config.yaml
norm: "layernorm"
head_dim: 64
conv_stem: false
depths: [2, 5, 2]
widths: [96, 192, 384]
beta2: 0.999
eps: 1e-08
Rows from block 6 of a small multi-label audio tagger, named by matrix and row number. Rows with one number belong to one neuron. Each number is 128 + 24 x the weight over its row's rms, rounded and kept within 0 to 255. All counts start at 0. Numbers have three digits each.
Before each neuron's rows are labels from the 100 clips, of 14976, where the neuron reaches its highest value: "peak on" is the class under the peak. Only what is clearly more common there than usual is listed. The data: synthesized solo parts of chorales (CocoChorales). In brackets: how many of the 100, against the usual share in percent.
# fc1: MLP up (model.blocks.6.mlp.fc1.weight, 576x192), inputs 64-127
# fc2: MLP down (model.blocks.6.mlp.fc2.weight, 192x576, transposed), outputs 64-127

peak on: C5 (78 vs 3.2)
fc1.268:128120123104131139092123091125102143126149120130123113145128086117098125130123126116099143120147136142175141106121154108134114150121123122119137094146087138103127157118141129131100135132152112
fc2.268:164120127108114140100166142127115111142049138118123198152073146112111122125136166122127121125183135113165142144090106121123093144085149155157119131118173164116059109081158140158099139171128126

peak on: G5 (55 vs 2.2)
fc1.45:138100061119089130145121121141140128162121091125148135168119084133141145136149153143113168112129132184153153143097134064149165109126140167139112128096099113154149143124154146128130102136136100
fc2.45:150159107140073114101120112140143111127123091106100111125129116131146168135135104120101124132165164157146153176123106147149157128110167188159126110102130089102119147111117134138109129130130099

peak on: G#3 (56 vs 2.1)
fc1.349:132108120120155139118115126094141103134138102114152124160060160137098114123082102137118128125191166142150127157084080113159081103149144096140129096114102131142149123102138170113138155106152177
fc2.349:145128133145155085170121118159152146112131185136139110154131121129141130111105132102173166174135132104173123101146135114091116117168113135134128154120128186173124145128147125097145134166176124

peak on: F#3 (97 vs 1.1)
fc1.337:151153177140143148132186134126101146146157095135134117107087106112147119142136115126071113139159164151088119093161112101160148157111120103139117125135107160096100189120156102163124173129099133
fc2.337:140136149105141108122183133152121129122136069127149078089132128129121106125129121125127084086133134158156087121124148122127148149111126151134123140152134146099131145116171120085125117111076035

peak on: G#4 (79 vs 2.8)
fc1.325:123115138140209158132165170130149150125140124067078107163113094120128169106137093138089126111096140098132068172122130105106111153117160138131170147121135120118120122141087155161162076134135113
fc2.325:136148119122139099126107132128144123125094092109152107117134127137135125119091133154111152117116125118074121109125085061126111171011130108119114139183147190176100121153117120153189102111117146

peak on: G#3 (97 vs 2.1)
fc1.33:083137116114139108129093126134151118151105126146113148156160141146122144131136124116172111120112174155099156115100106154137094125108121119146118147115138134133095112103145170141150197131107116
fc2.33:130115131176107200137102132124092148130112127128114165142118133125129125090140125083161158112080154139125131096099133156132163091133148121134155123142168119096073158147184129113106152145095125

peak on: D#4 (54 vs 3.6); C#4 (44 vs 3.3)
fc1.557:112172173079107141119137126152130125138128125116138120141134082110140108147128102110126128128158114126100137097113149098171107129157168162130124125116114130094121129131119163119104132134122129
fc2.557:119097143101138108106126084089120156122120126140157088157108142211124115131157107144144129106135066144144145133122111105097105146191102116124094119130146144190118119115125127101138079129113116

peak on: F#3 (45 vs 1.1); D#5 (26 vs 2.7)
fc1.372:137143135133129132125121151132098160136132126122109166134113113091134101121103189099086108136176099145164129125144134097131136130139168078178145131158131119132113182138111104132110175090080130
fc2.372:099123097120134095136158127120108117127146130158116147126106171124132118130125167143094178083162088152157163110150120132138114166179119090116101109148130082144106112120111056124138168133121117

peak on: D3 (45 vs 0.8); D#3 (33 vs 0.7)
fc1.448:171138091128156144168101141129098104137118119133106157108132145106153092120143136153125091146119111128130178148165099129095108142107116155124102165154126101145173125099129126116153139140074155
fc2.448:166133139124134131137129133121186165105099158146149119128155138151126115130106139113170170122112088136148115107095104112112212149111096119134131087120141141134177114150129139113138117128121158

peak on: silence (56 vs 25.5); C#5 (42 vs 3.1)
fc1.129:135102197102139144079102157157124140148132149128118093148129137165148165168148143106134151135124106071099112152142120135089129126135147151102131080132093134120115133127101144171146153128147107
fc2.129:113143110118157140110150161105146113115139110117134136150126147158125154140136142136045127099125118120139149090081180120112128141137151123072077146115105093135165147124099127130186138132109084

peak on: A#5 (65 vs 0.4); D#4 (25 vs 3.6)
fc1.203:111112131112134128139119128159077161137171111129129132177134151130162203161121182140125116140145112130114115130123127123122113145112142130157131165141134137136157152130134079134118118093149104
fc2.203:117127204134103196123115117150109156146121137158106160094131135114128114147155106168117076167116161123081104141145130127118073163000159157154112099138162132125100128154099137138129104120120128

peak on: D5 (79 vs 2.5)
fc1.139:167107154147122145146098126143114113111091160076104169151153116162107122120112159154123104128147125110131125144132126155104124126135115143182145129142170152142110140158156138157147162162131114
fc2.139:146145111090155168158125122152108124128137124151144093146119088129147118144122129112164121148113128132134127184112093113128130104160080078161122158169178112133123123122167132081101127105102098

peak on: F#3 (29 vs 1.1)
fc1.94:121097116128125116109167099081118175162118112124118134159132100124122141126165093114128180135143130148134151164128091135130131119123124137136125149119106150125139131123136149097108054120122124
fc2.94:132140126096155123123124111130104113124071124117125132154109127101141115130101156142097126161129119127142111132125078122103161158031105141111133162154115175158080139114128113120135147166138147

peak on: G5 (59 vs 2.2)
fc1.546:146084071147135118128139127133117116154104125064125126127124127129124171133152104133099135134139123169164134159089154099143109142128127132159119165104113125128157090135139147121095106130127119
fc2.546:128107087127122123102105134117122125133118130140140087119128122137128157135124104141105115161150140092153154131125087150114108108012162152088118113140134134161125115093082095152109129116157126

peak on: A#5 (65 vs 0.4)
fc1.326:112124093131129188129170153151118142118116167131160122159117084119119148165115133094093111125171160100154064177127111142146125174108169128146142144130097101155146140161142142141120124111115098
fc2.326:147141112134155161122140109118144151107100128105134103112116103135134098185126112160072128158127084087157120122129141124107121129060143131128167103131118127123101127143124173122152134135130107

peak on: G5 (30 vs 2.2)
fc1.115:129127147134139119114121138152172164125163145103102133178124138127119136127119145099100098151149111086094100113111085143125148134121103121121097142114053124121093109165159113099107130135133126
fc2.115:104117129143151136161150109132113129110133144152089152130132153132119092151144132113139176118141109151079104158132117134119172121000127122112112117123133129107119128130119131143126086142129128

peak on: silence (53 vs 25.5); E5 (47 vs 2.3)
fc1.355:103107130087186140114098135084124100121135154128091135121125153109173137142161100143133120103135137124093131130136151132159081138127133134123133127143109148154164112143155129138165108154129067
fc2.355:103102121128143118115070133136120127132164129150119177119134140130174124165147095168141083111150174164121104108141187163129099134109131141165163139138115112116136131120110122121129108127119114

peak on: C#4 (67 vs 3.3)
fc1.126:110127112126138101115162118143146152091094102117126107149115137138162131126138132098146164132093128117118129108119144164125134115129126141132119119118065140108113097123095122110169185157109103
fc2.126:174128121111136089123116128123153129153154162135113153127125138098116166087133108142110114096136100137145116113128197145159157124111096112150109155167100106140152169080172131097154175097124123

peak on: F5 (53 vs 2.4)
fc1.76:142129130119113126152149091118156139157134130134099112115149131130104125124114127147156120120132140160159119114152170131103082154100117113150132122129145094168090107150084090073157067153118117
fc2.76:169067121085143140137167152131089111152170116116119154159111129125125136104157145135129146126147174176114093143140138095177106135109130129120140129124132128082107120158128132156136180107087095

peak on: F5 (49 vs 2.4)
fc1.168:110113157137098122146128111157137145105100106169127130153135161096109158109138141118095087132133117133103132138123153105166085146131080104157127111121156108114161071157091106168099137109180151
fc2.168:139126119117089142132080129159118108117131151123129090147111125148143115105109129130115131086126097121081125116141135133119169163215114127119120161134172113199126157115170125064136165144132121

peak on: A#3 (73 vs 2.5)
fc1.469:148114124124169120127116133152149111167107147086180137141136114127133108078096122127131073099160134141144162128124137122143138133136161145129147138169088129089141098112150114085132120106129155
fc2.469:115112109131106126157139106144127120119141142096076045123130119127110100212121113111184133149134122083130107112123137129128143148156179146109128147124134125131103149139143136129125104201110143

peak on: A#5 (69 vs 0.4)
fc1.81:160130110152150105105105146115076136112107144085119122185084136103143143143158125165103127160158122118123155116078145130140120157135118119132109140152127103110126109167156125166063121095183107
fc2.81:131121110119128141119128109122130200128104137122126160126100071125120122150117145167156106167119139136136093129141133111116086066064126139111126148127120164140112148114101129105150105161119120

peak on: D#4 (37 vs 3.6)
fc1.332:076133120112148123138149120104101154109133162094111132123117135102119158141168099126084164142109157132148126152104136140134133134115068151066132128150113103152175133149108122124090133102164141
fc2.332:153126176129108149167131104129125120103114167155147162149121144112153122134132162140136114142086129128126063128107073140146084099030103116152124126163134145144093136099111095099136110154144099

peak on: A#5 (35 vs 0.4); C#5 (33 vs 3.1)
fc1.344:140120087056136136095160113160174114092163152162143119140157085093129128158117140096128121154131124103158141133117150070142133163125146147135163124142110099068126148140125150144185088127158118
fc2.344:099154119161118127109112135084092143126072147128119127091122183151142153154133127132116094085155088126131108147129120142076173145090148102196152124108115125133117114127112156109136140138128162

peak on: A#3 (28 vs 2.5); B3 (26 vs 2.4)
fc1.236:097113139092178109122128109121128106116154094147125139130091122128138111137122143153099171136104120116108137165123156132121115160122129110099180120111128141116158130129168130137130117094127087
fc2.236:095106114147132159127146129135122161089123085140177171133122126132126122100075129137135163106076127145131144119135149133129187131050168089128127143117131121149102136094094101124166112126175124

peak on: G3 (40 vs 1.5)
fc1.307:117134155113132148139121167135152129143125128102120150189142111136155177131126114130086115133146153131168107153128090129127101158131194138162159098090146110099111117145168147152128057123128107
fc2.307:133112134132144102111128128149119121128122153108118103118115118133118121183111149159112144136135127080111137105151071096109068141000124126142104093128136142201115131093115128123146135116124155

peak on: F5 (28 vs 2.4)
fc1.299:148159137115140098137145128135138150078107108120140153071084145094122135164134117110170139124141139143123109132138154147148122145115141137137136102121063112095139099112134147134125143152115113
fc2.299:123126113087137132154135139085129135137114166120161101102105089105117099164091119141108147128097150127163132097152146166130134163006054141123093123109098146153093131062138132081149150112122157

peak on: D#4 (76 vs 3.6)
fc1.567:148127210109165158050107083104136123159085143128121160140139142068133135164145126120082175120098112143110125134129151116113109114131129153131133122099115083124145128128114152158135158135118167
fc2.567:133147128110147161096138062122162133103150121112161177141084116068109125168155091115117126140148157140109121202098157101149137142160183179133113147111127067125130103128117124133123124128129121

peak on: C5 (46 vs 3.2)
fc1.511:115118167147142119127122146121133109125119120112126163129113149148110129137126141129134082121165129143147134133089122062157157139138115117155179110065110127123138115099124127123120130148107209
fc2.511:129150146128140132123134130134194143117138128154106134126127066147124123124146116124182132128160124150162117099144133141130178132255134135129127128134129123109140154134148152112142136130127130

peak on: E4 (49 vs 2.6); D#4 (26 vs 3.6)
fc1.143:104140148165132149128150130145132130132164137125130187110106143085139125138106156137193104128180141139129117113124094119149097134128126094123114105140103118105121138108139107128118130120115134
fc2.143:127068122147115122141158118100110134124161159122142151127194118109143176106149124133127085127112137154130137133138124171173105142148115155115176106106123112126128122111097141135090140147118156

peak on: D5 (55 vs 2.5)
fc1.556:112126109090134138126138124091148130110186148139121062106125131134122126167135101126136137097148122137120123142171126145136087145095156141124143154113135136103113136136133131124117141124107103
fc2.556:118160167106132126136114149086178123079181158162108117161091164125121119116136125117129099149151169131083083116159114132111072136146161125128149134110119113119122096098128154150152162123119171

peak on: B3 (72 vs 2.4)
fc1.119:129104120113158131117162135106108167133112107126099118101121139093100130141155086113101132132155152167152082179111126136148101160117117120090143092120077101123126114104100148128127123131110133
fc2.119:100133128124113093146087163123117096129081115098145139138140116126142109152104134121114135116126127077138092141083112133131077116000085123144134123133143197147127129084096159111143145135149106

peak on: silence (51 vs 25.5); D#5 (30 vs 2.7)
fc1.412:130111173143132128095161133162112121131124126129123150155200145126122113114108149112124159113125111133138134162146131133124112143137118139126132130107139087137118146187115156152132145105124145
fc2.412:119107105106150132131123135141158108104143117124138092106155095138180141123095126124096073120099144112137121109153127118116111187136141128083128152156123149144139164065145136091097171132106152

peak on: D4 (91 vs 3.7)
fc1.522:133121123086157119161142151122150107107110136116129110126134131106118144149156112113084150127132148124193094119082105134133115124120154074142096149144105095143131109153134107197092081107157128
fc2.522:140115101117160131122128125107135128147120157102126124119147121131138131126096120147102134174131129122144121092125101108137099080000129124112111092146081147135099139152099101090113101112152157

peak on: A4 (30 vs 2.9)
fc1.175:117091144140108113142119127119099112198132115140098096137097087154110149158137148097129142118093130119138119143111133144106174131130152096164175111104088119131112125138143122150102117108142148
fc2.175:146153102133180130123102119108142134099164116112107116145135131144137155132133115127144126133141125148106166137134109098110217114145170116124096128125125145109122109158117113046143148141144132

peak on: D4 (41 vs 3.7); C#4 (28 vs 3.3)
fc1.484:101133093179121125169107140127109141154127139111108117169059153062165105150130143127146097127127122148148108069132080145147141164114155099121144130102100130116131099117132148147153181172081150
fc2.484:141126125182140131110195118094158133131110122149139144115164130112134134117147130109137127148143151140135150112115128174156166111106160100167113103115053104097144129165150137118096075124111164

peak on: D#4 (64 vs 3.6)
fc1.267:152138100201102146150101137113123128137131136156106163135089135130083104139129137154112092115124157143123157167139141124146103087150126136154141127143085113111118171106119147161134115072101114
fc2.267:111119157090156094127128115167159119123119189124132112127126097115125144113100151117132152125129111123097112107125095120119074164149086126114130113121141117191137140076168103102145101137122127

peak on: D4 (26 vs 3.7)
fc1.258:095111128094120133140097098122134144078129167115137113139149139154148108151146131116075140102126109138131154101142136149180130140123118118146119123150127102114107102140120122138101113185118115
fc2.258:134143135187133126104105108124128121097140128164094159119143154142084131101132145135046123116135116152172158103137158128145115103070186125148165139074158130074103123122158137159128119142145110

peak on: B3 (51 vs 2.4)
fc1.156:122114131096130160125128165114106131092120100101110128138137104114129085128082106132138109102145142125117106152151129106153155110121145130160125114146206082163125108099129109125119108121109128
fc2.156:134086128098145124146137097129104106109128135130186111114127128138099165065119132138126184166140166122145104133135158152113113129140115093131129121106154122110124164175135141125147150119130141

peak on: silence (51 vs 25.5)
fc1.377:120103156126111117110145141126088125145127128128122126118091091131104146112164104130120135072123137074127130120165124140098165106092128118126150110128126148134158144108116119157127096101169123
fc2.377:132138151103131113139126163123135121154117113080127128131122109135120102147126118115132142145170126096152119128135139094159184088214155099178103107111164094102131093165135166140124171102127133

peak on: G5 (70 vs 2.2)
fc1.477:125125108120132138133126084173187139142102079120131122142120095128122114134116125105104116158127149144142150100126120118126151098108127137152143111114107111127154113125141132130147136143120105
fc2.477:154137110125114113140142138129133131112097133110115074112097164113145197156129116101126127095103136134119097130099137141128206196123133125122135107133139068103124129158080115166171126134135126

peak on: E4 (45 vs 2.6)
fc1.2:148113130132147110161092137132083141169126109134152106138143126118145125135119170075135182092174154137080158095105179097135099148134131132155158105150132109084113139129127109091098126151162142
fc2.2:111080126105104135109134135115076149172066139109122092151094125159141118166131148157113156147127104108091130081116110126095074128058112139126105122160171156162089148123146122109117135127127119

peak on: A#3 (33 vs 2.5)
fc1.338:154114136143152155142108099103132105145132109088133171126140128138153154138120150112128156136145091154129124163127165140092164153154098045139168160119120133151115140143101177081112132127141098
fc2.338:120124115100119107150091145127097113111128138096122140138111128128125106070116139087123151125129096124138134112098115132111187126193120134155132108101127137105130133126105096105044144112147113

peak on: G#3 (100 vs 2.1)
fc1.5:104163078175099127113114124147143118125125140125129198146132159122070139140120118135124163129107121134130143111136137119127161157134095098165130132123124104129118126150111180117104143115147058
fc2.5:108139133148129114150145071118115119121129111141131136163177149124100116162143128142112109130129159101177093122130181112101076087127128099119166115112111190125179152123138129118174120120075127

peak on: A4 (66 vs 2.9)
fc1.123:138124132129131122131147169136120149132118121088106121161147173135062127119119144138096142111140117127122107139127139151155140119124110105151130103125123126156131104078091119100074146129132130
fc2.123:149131132118136107106128108154112154145134113164136080117125107096112119154097172111135101101126135109138117061103132132076151128121180101110134166153111139118141128095140137114126146108069143

peak on: D4 (39 vs 3.7)
fc1.433:139141154124155142129115098123115103175189115148116132149102116132132131158142126122123127195129126122110141128122131113190130132126125139141110145137118099141126068155145095110143142145141134
fc2.433:086100141118127121133090138170128132143104130126112035127185121101115139128128137138139147157116128132141140114139123132143067091019110131088172175139107171136144118137142127109115133134111125

peak on: B3 (62 vs 2.4)
fc1.137:144137111149129134118135117142176076149155136119136174135085110123142150139176131148104155144138110124107136124112167109147128098163140127078097120103137075128128141122131132144141137131150118
fc2.137:113134141104102129135134107083127143152083105121118159080130121128125141109163132128142102087145176132129122150153149134127193132255122094131127135122119159119117121115109129125133109115144144

peak on: E4 (53 vs 2.6); C4 (27 vs 2.6)
fc1.130:130174170129180128131135157158099111100118122152114134124113139118142162179112121114084124127137102135136105106175112132096139095147081121098143094148113137128117134129122115165160117164136139
fc2.130:132133138189172132157086121145148164093155135197137151151121082127139102148171119146149096123101136132137129125143145132136133076183154137090107124129168090146140083186153056139159086116137121

peak on: G#3 (50 vs 2.1)
fc1.19:148106169127135111127124128090177098144126128116126138162128130136120145124122145194103182137163137141156111155124180123150090124115153116135130105131126136129086120084119131115148107144135160
fc2.19:151125122119151109137143162128153134140101108131120059148111116153120129133088156140133087156110149112136145093104113109069049110154101149138126141121127178142087154125155090133131124130144148

peak on: C#4 (29 vs 3.3)
fc1.56:110127157122126151127139132137134096147126085147122100126134124154138145129110131118103096134127149102151121108124094153154195110124121110161108131140140113131126137096107158127139136126118112
fc2.56:161152115140148109143101138103067130154115084142180124127131150095120138126140128111148106112115151126099105159139122177174255131161136134179145134124133119106139138101131152136138119129118139

peak on: F#3 (49 vs 1.1)
fc1.117:150150137138137158171123161130105107116113107145139156150145147076149150187117115104098103141109148110095115128153129114142126097121104163185147127122117137123119158138130125066165167124112101
fc2.117:106126090161088099150092103099129116150136141146126141151146160094139126167144110131147110113115156096101124151151148171164174151158137177154159111107138090133125094166167096152133131144138173

peak on: G#3 (92 vs 2.1)
fc1.91:098151128135098157138144102090110149110146126090106120154083145141109117119162111155142138097173137137191068137117129157113130134121140095161126146127134159148125129127113137100095124166121132
fc2.91:119132130139104143108127137144146062124129104160112127140109124196136175081195137152123094152133097117128146131117142147098136136133159186122134112153091137110115147138123128100098184121168176

peak on: A#3 (54 vs 2.5); E4 (26 vs 2.6)
fc1.74:123141146144118175109140119131140124137128040115109168128134093094119113100073161117141095135155150094149123087098153167151118124141136145108148128161096151119136128121152146155138169157169120
fc2.74:137139123134134086117117138132104129121110143127143112143130169148129118125122113137183163127098137130097141126124109146113119183085102146121128151127099149184130129126165101126140117145116130

peak on: B3 (56 vs 2.4)
fc1.266:110175119118130158133154100155126134089176106131157118109102108073126119156103129119099091105128082149147160138122111113105110133116128078167110128097087137107142079154145127151129203129125114
fc2.266:116137118180132112156124128119129160117120119140130176128147095122174111142099113116121139151116128147124124166099074124117109151097127122095101093104103149115157098111087097134135087169157085

peak on: F5 (58 vs 2.4)
fc1.111:130092120133142100103130119183135146137144136172133113116112132113119129123162133154129150116134138182160109123155198129127134126123128090123066131177112137090118136148139105156112115150120161
fc2.111:167121126122120128088106130118129160173124099152134172115130165152193153131133140121098138126091152128123147124126130115122117134036155154141109122124133108150104105131107157145062125144086133

peak on: G#4 (47 vs 2.8)
fc1.231:122120132124104127126120138140146124092116123113125167104125111124155147128125131156140142122160098089142123115148104142114139187105142149164132109112099130124097086124093176106094152130098108
fc2.231:184134141098136120143145128104138112124118130102120117097110100099136113105186122153130098140092127157113147149132117158113085140088147170145140117152067132136135152131086152107160131148109120

peak on: G5 (83 vs 2.2)
fc1.497:128110126122146089113126117174142146177149084109129149126144126123133132157146149108102132122107127167133155132089124114181152114109138162114089130119112145123163170140170153112094126137115114
fc2.497:101106107165110120151116113131141134127115131115113119129143127189135151169111105158102142151121149127120147147096091159119174141055151161121134102128081093124144127134164134146118141131140103

peak on: silence (55 vs 25.5)
fc1.196:140129106144120151155133135138141170165137129114124125120120110134112123086124123178105137119143150162084156163128147145107020103209112158122103146120129117116133134150113128142120132127112103
fc2.196:130077145107138103144138123133129157150132134097157118136125114133157156177116133114160169132125091109116092090111116117101062113255135143094107131146121129137150138126144132087144120119134114

peak on: A#5 (66 vs 0.4)
fc1.535:124130074154121184146130143130120101101127167129148110152148101113135173133126131106102114117145130106159114186127151122137113128113141178176165154104071109152148117154155124139154132096123122
fc2.535:135121093140132179121128107132116167106116128064146125139093111152151113150111125165108115126125129121138128141110128116108121186136135129134167110140113138134141103138153142163187110167125125

peak on: F5 (89 vs 2.4)
fc1.142:145086133165113116101104109137122116149108160125108123154126183121133145109066148136075139100130148092147124138116107113108141139125130106135147123099140128176097133152127171130167161109131135
fc2.142:113166106111141130140132117161087141106168128145116121170125137125126095119096120113227129175086159149140137149119128140152122122195117093172118109151123101156128115111169124148173124116129117

peak on: D3 (97 vs 0.8)
fc1.72:110148177141186156123179115086098131120114139084140139129119148111144156131125079154142158150108124126103128153103141157135143151130090131130130140139136069130142114165089134130150183105120131
fc2.72:145140165104121179159173100153127110113097176135130123109080132121181133079108106130144170150078091130119093121078080135132119144163102140124118165151159129116147128117166128116085128146132086

peak on: G3 (28 vs 1.5)
fc1.321:127120112125122161115102130094128153084139159090123073127124191144124145116112147128117151136175111101126105133146077125121098126123103126162132138091154071095081145123113127183124103148118133
fc2.321:128109079112123124142108096121128097100145131088137055108073129113149111153102147131113161079109096126124129081119110111117088139069148128164151110100181130132128147177094127132126100132126150

peak on: B3 (55 vs 2.4)
fc1.184:168154151127110174124134160095167160139142119117124149094122117125117129124132127135148136165153118143129095103128105123145125107129131125146139103135087133112046175117165120144132175104115098
fc2.184:103138114145164123129171113159090129126104124104140070121110141118134115142144136139104105120128111138128118120134109122135139175058119130129114085114162119144132144128174069120130132159121103

peak on: D5 (60 vs 2.5)
fc1.112:161155123120151114137117135144130133112105146127130176123119134143132147126136123134111144116160119131111126066174112134088122176128128079128106143123123141131093122108141110098102152183125093
fc2.112:073116144097107157108122139127170165142121049090113082086172096105164135150121147145145082147141124125138096095141134067125081117071141162109175134161124082112130137173122096101137121120143126

peak on: C5 (93 vs 3.2)
fc1.188:130155096163126116110169094153130123141135161070138176161132144123092134133117147111120161129156130122131172128112124099099125132128105093133088130121115086073145146155152169163123111161130090
fc2.188:123178139122119082113133126131114094136125116093152128139124109125083100133108127106119135151149158068182106148122154119137080101130122119086152130115135180085137153141108132171132118143144142

peak on: E4 (29 vs 2.6)
fc1.182:111090146152126087136135124141192139133094126132135134133096137123170140109129102140145141155100145115135127120126139175144107117121124106113157153113129083135127173166117154102088094131120107
fc2.182:123095178136126083137129126136152104132159128164118116175085135096164121140106111156133137139138110131073131126132142114170090118092099110094133100122103152131115081133120079130141174134129147

peak on: B3 (97 vs 2.4)
fc1.495:127136169100146150104142162147124124172102142118124173133150115044118131112156130093075150197133154137128142149104140112104148130134108149130106136120097092109121120130109152151120144105126124
fc2.495:164123146156161132135138149122133116135121153118184149158164138107140139055130148131098131158136088137113171149124113118135121172133122126093145169098153157144132098130119095130095178130111153

peak on: A#3 (59 vs 2.5)
fc1.400:158135076111133103102119175077161129141133126152087123146162135123149128135129125112148180137104113123107123134040127144144102158138138123154137117118123111155125150123153136149102107120146100
fc2.400:125109116098155125128091119147117142142111145119156100133117145149158108113092128152106105137123106126116142089102094114099032087000107119134151135118126151121082117133130112082145109118145126

peak on: E4 (35 vs 2.6)
fc1.407:133127183149122109151129110112126134120132087150118160124154172176129133173117160131139133141101144115132127142139186107130151133136110131137148116146100109111137132135116180141110155124122165
fc2.407:174097112140139139133146110137147104129134123091110123122125131141113142096113088148136071129161142162119128126129114068158099133222098147161136154119112090060146127121140142121127122142121124

peak on: D#4 (72 vs 3.6)
fc1.386:114117192117106120140141132145097111102126163110102135146119124120132145164119111132095131138108153148122132100160135141142119128120139137103146131130143145136110142131174174142141183142160102
fc2.386:162142130108182082126121122120166129153105133137154084136118121164134111103134130154161136111108088095225134130132077126120180155155117132106140120150108123129112134103128132079153085090120133

peak on: E4 (42 vs 2.6); D#4 (39 vs 3.6)
fc1.520:151127101133123142129114126128154126147167129123151129119130129089055144137135095128104142164102078155157126161147117155126086110137134083128152150160126176110126126083116105113108096132121094
fc2.520:102140144078111126128134135126116103147114152118137131126115142162065068103155117140165111133140112141146144112062138100160102108052116137083146136133127131115106133139082198148098154111122095

peak on: D3 (79 vs 0.8)
fc1.88:112121138130152169101132107129144072129104127106108140130129131136122113114142118168111114127122123130115080061133130123132164148123137114131073084122129111120113078161073143129146104122179107
fc2.88:125135108144152143130123123138142149094151141131162111119144121140150145127134076141124168129092105131145130112086103141113125088112094102147139117122168147142128112117123132135123086133137059

peak on: silence (100 vs 25.5)
fc1.365:058102106135116108152093179119137131128136123115125120131118119118073068125142124147145142128107100130134126115169132142160128111124103129134158158115126133129145089099165113159090120092179117
fc2.365:109108158095103092152126175133121166159128120134098099174109149115175104153099131120119114156129122125147106115126104110106073095026124116139150116128101124121135101125106126120130083089140154

peak on: G5 (55 vs 2.2); A5 (33 vs 0.7)
fc1.555:079147140134084153123144109103100098150126100150137107137114082142136137147160193141162088138163106123166128130151153128122068140103121125111179137130132110073140132116125107102179111126152193
fc2.555:093179167120079132106115123145137113134134132138115091156123139169137143129122116112128102144149097162124142157185153120140044111067142113179095128144146132128128122196108138101140184133138126

peak on: D3 (99 vs 0.8)
fc1.181:155138083134127149133112125125119089155113138101099141127149109169125115105163120128140086146121127111126125113157139154113102133125114084138112137130102078086110123148098136107148131130133108
fc2.181:184152106192117102152135151108154134129113124137141120065094144167137135153144129138101154129083137177124114106115156116113119124133117164116155099080122090129115144150123129154082147153108104

peak on: F#3 (91 vs 1.1)
fc1.223:129114154130147120172148183089095114114130112158135128137133149110105151157139123123120093128095145113114100129158090136193135134127128150164139141103095115107134141123138135106129142113146129
fc2.223:126163120153138101158147087068110112127117110139143138139136154113112109141136154164164077101105115102121124154128126144182153104156130183192139128111134120128070125167157127107125147150142136

peak on: G3 (89 vs 1.5)
fc1.84:116091120075134129115129165162134148133156110171105150149124121090141164138122093096114166098131130138121168096112167139128155150115158131123125134113124126144163144117170158123112075140113101
fc2.84:134101125124104124138114088134119194187129192153143121110108135149139136179089157136131164133112111147123126127094144115111131097000127167111129123110072094139127099150136084120112156125121110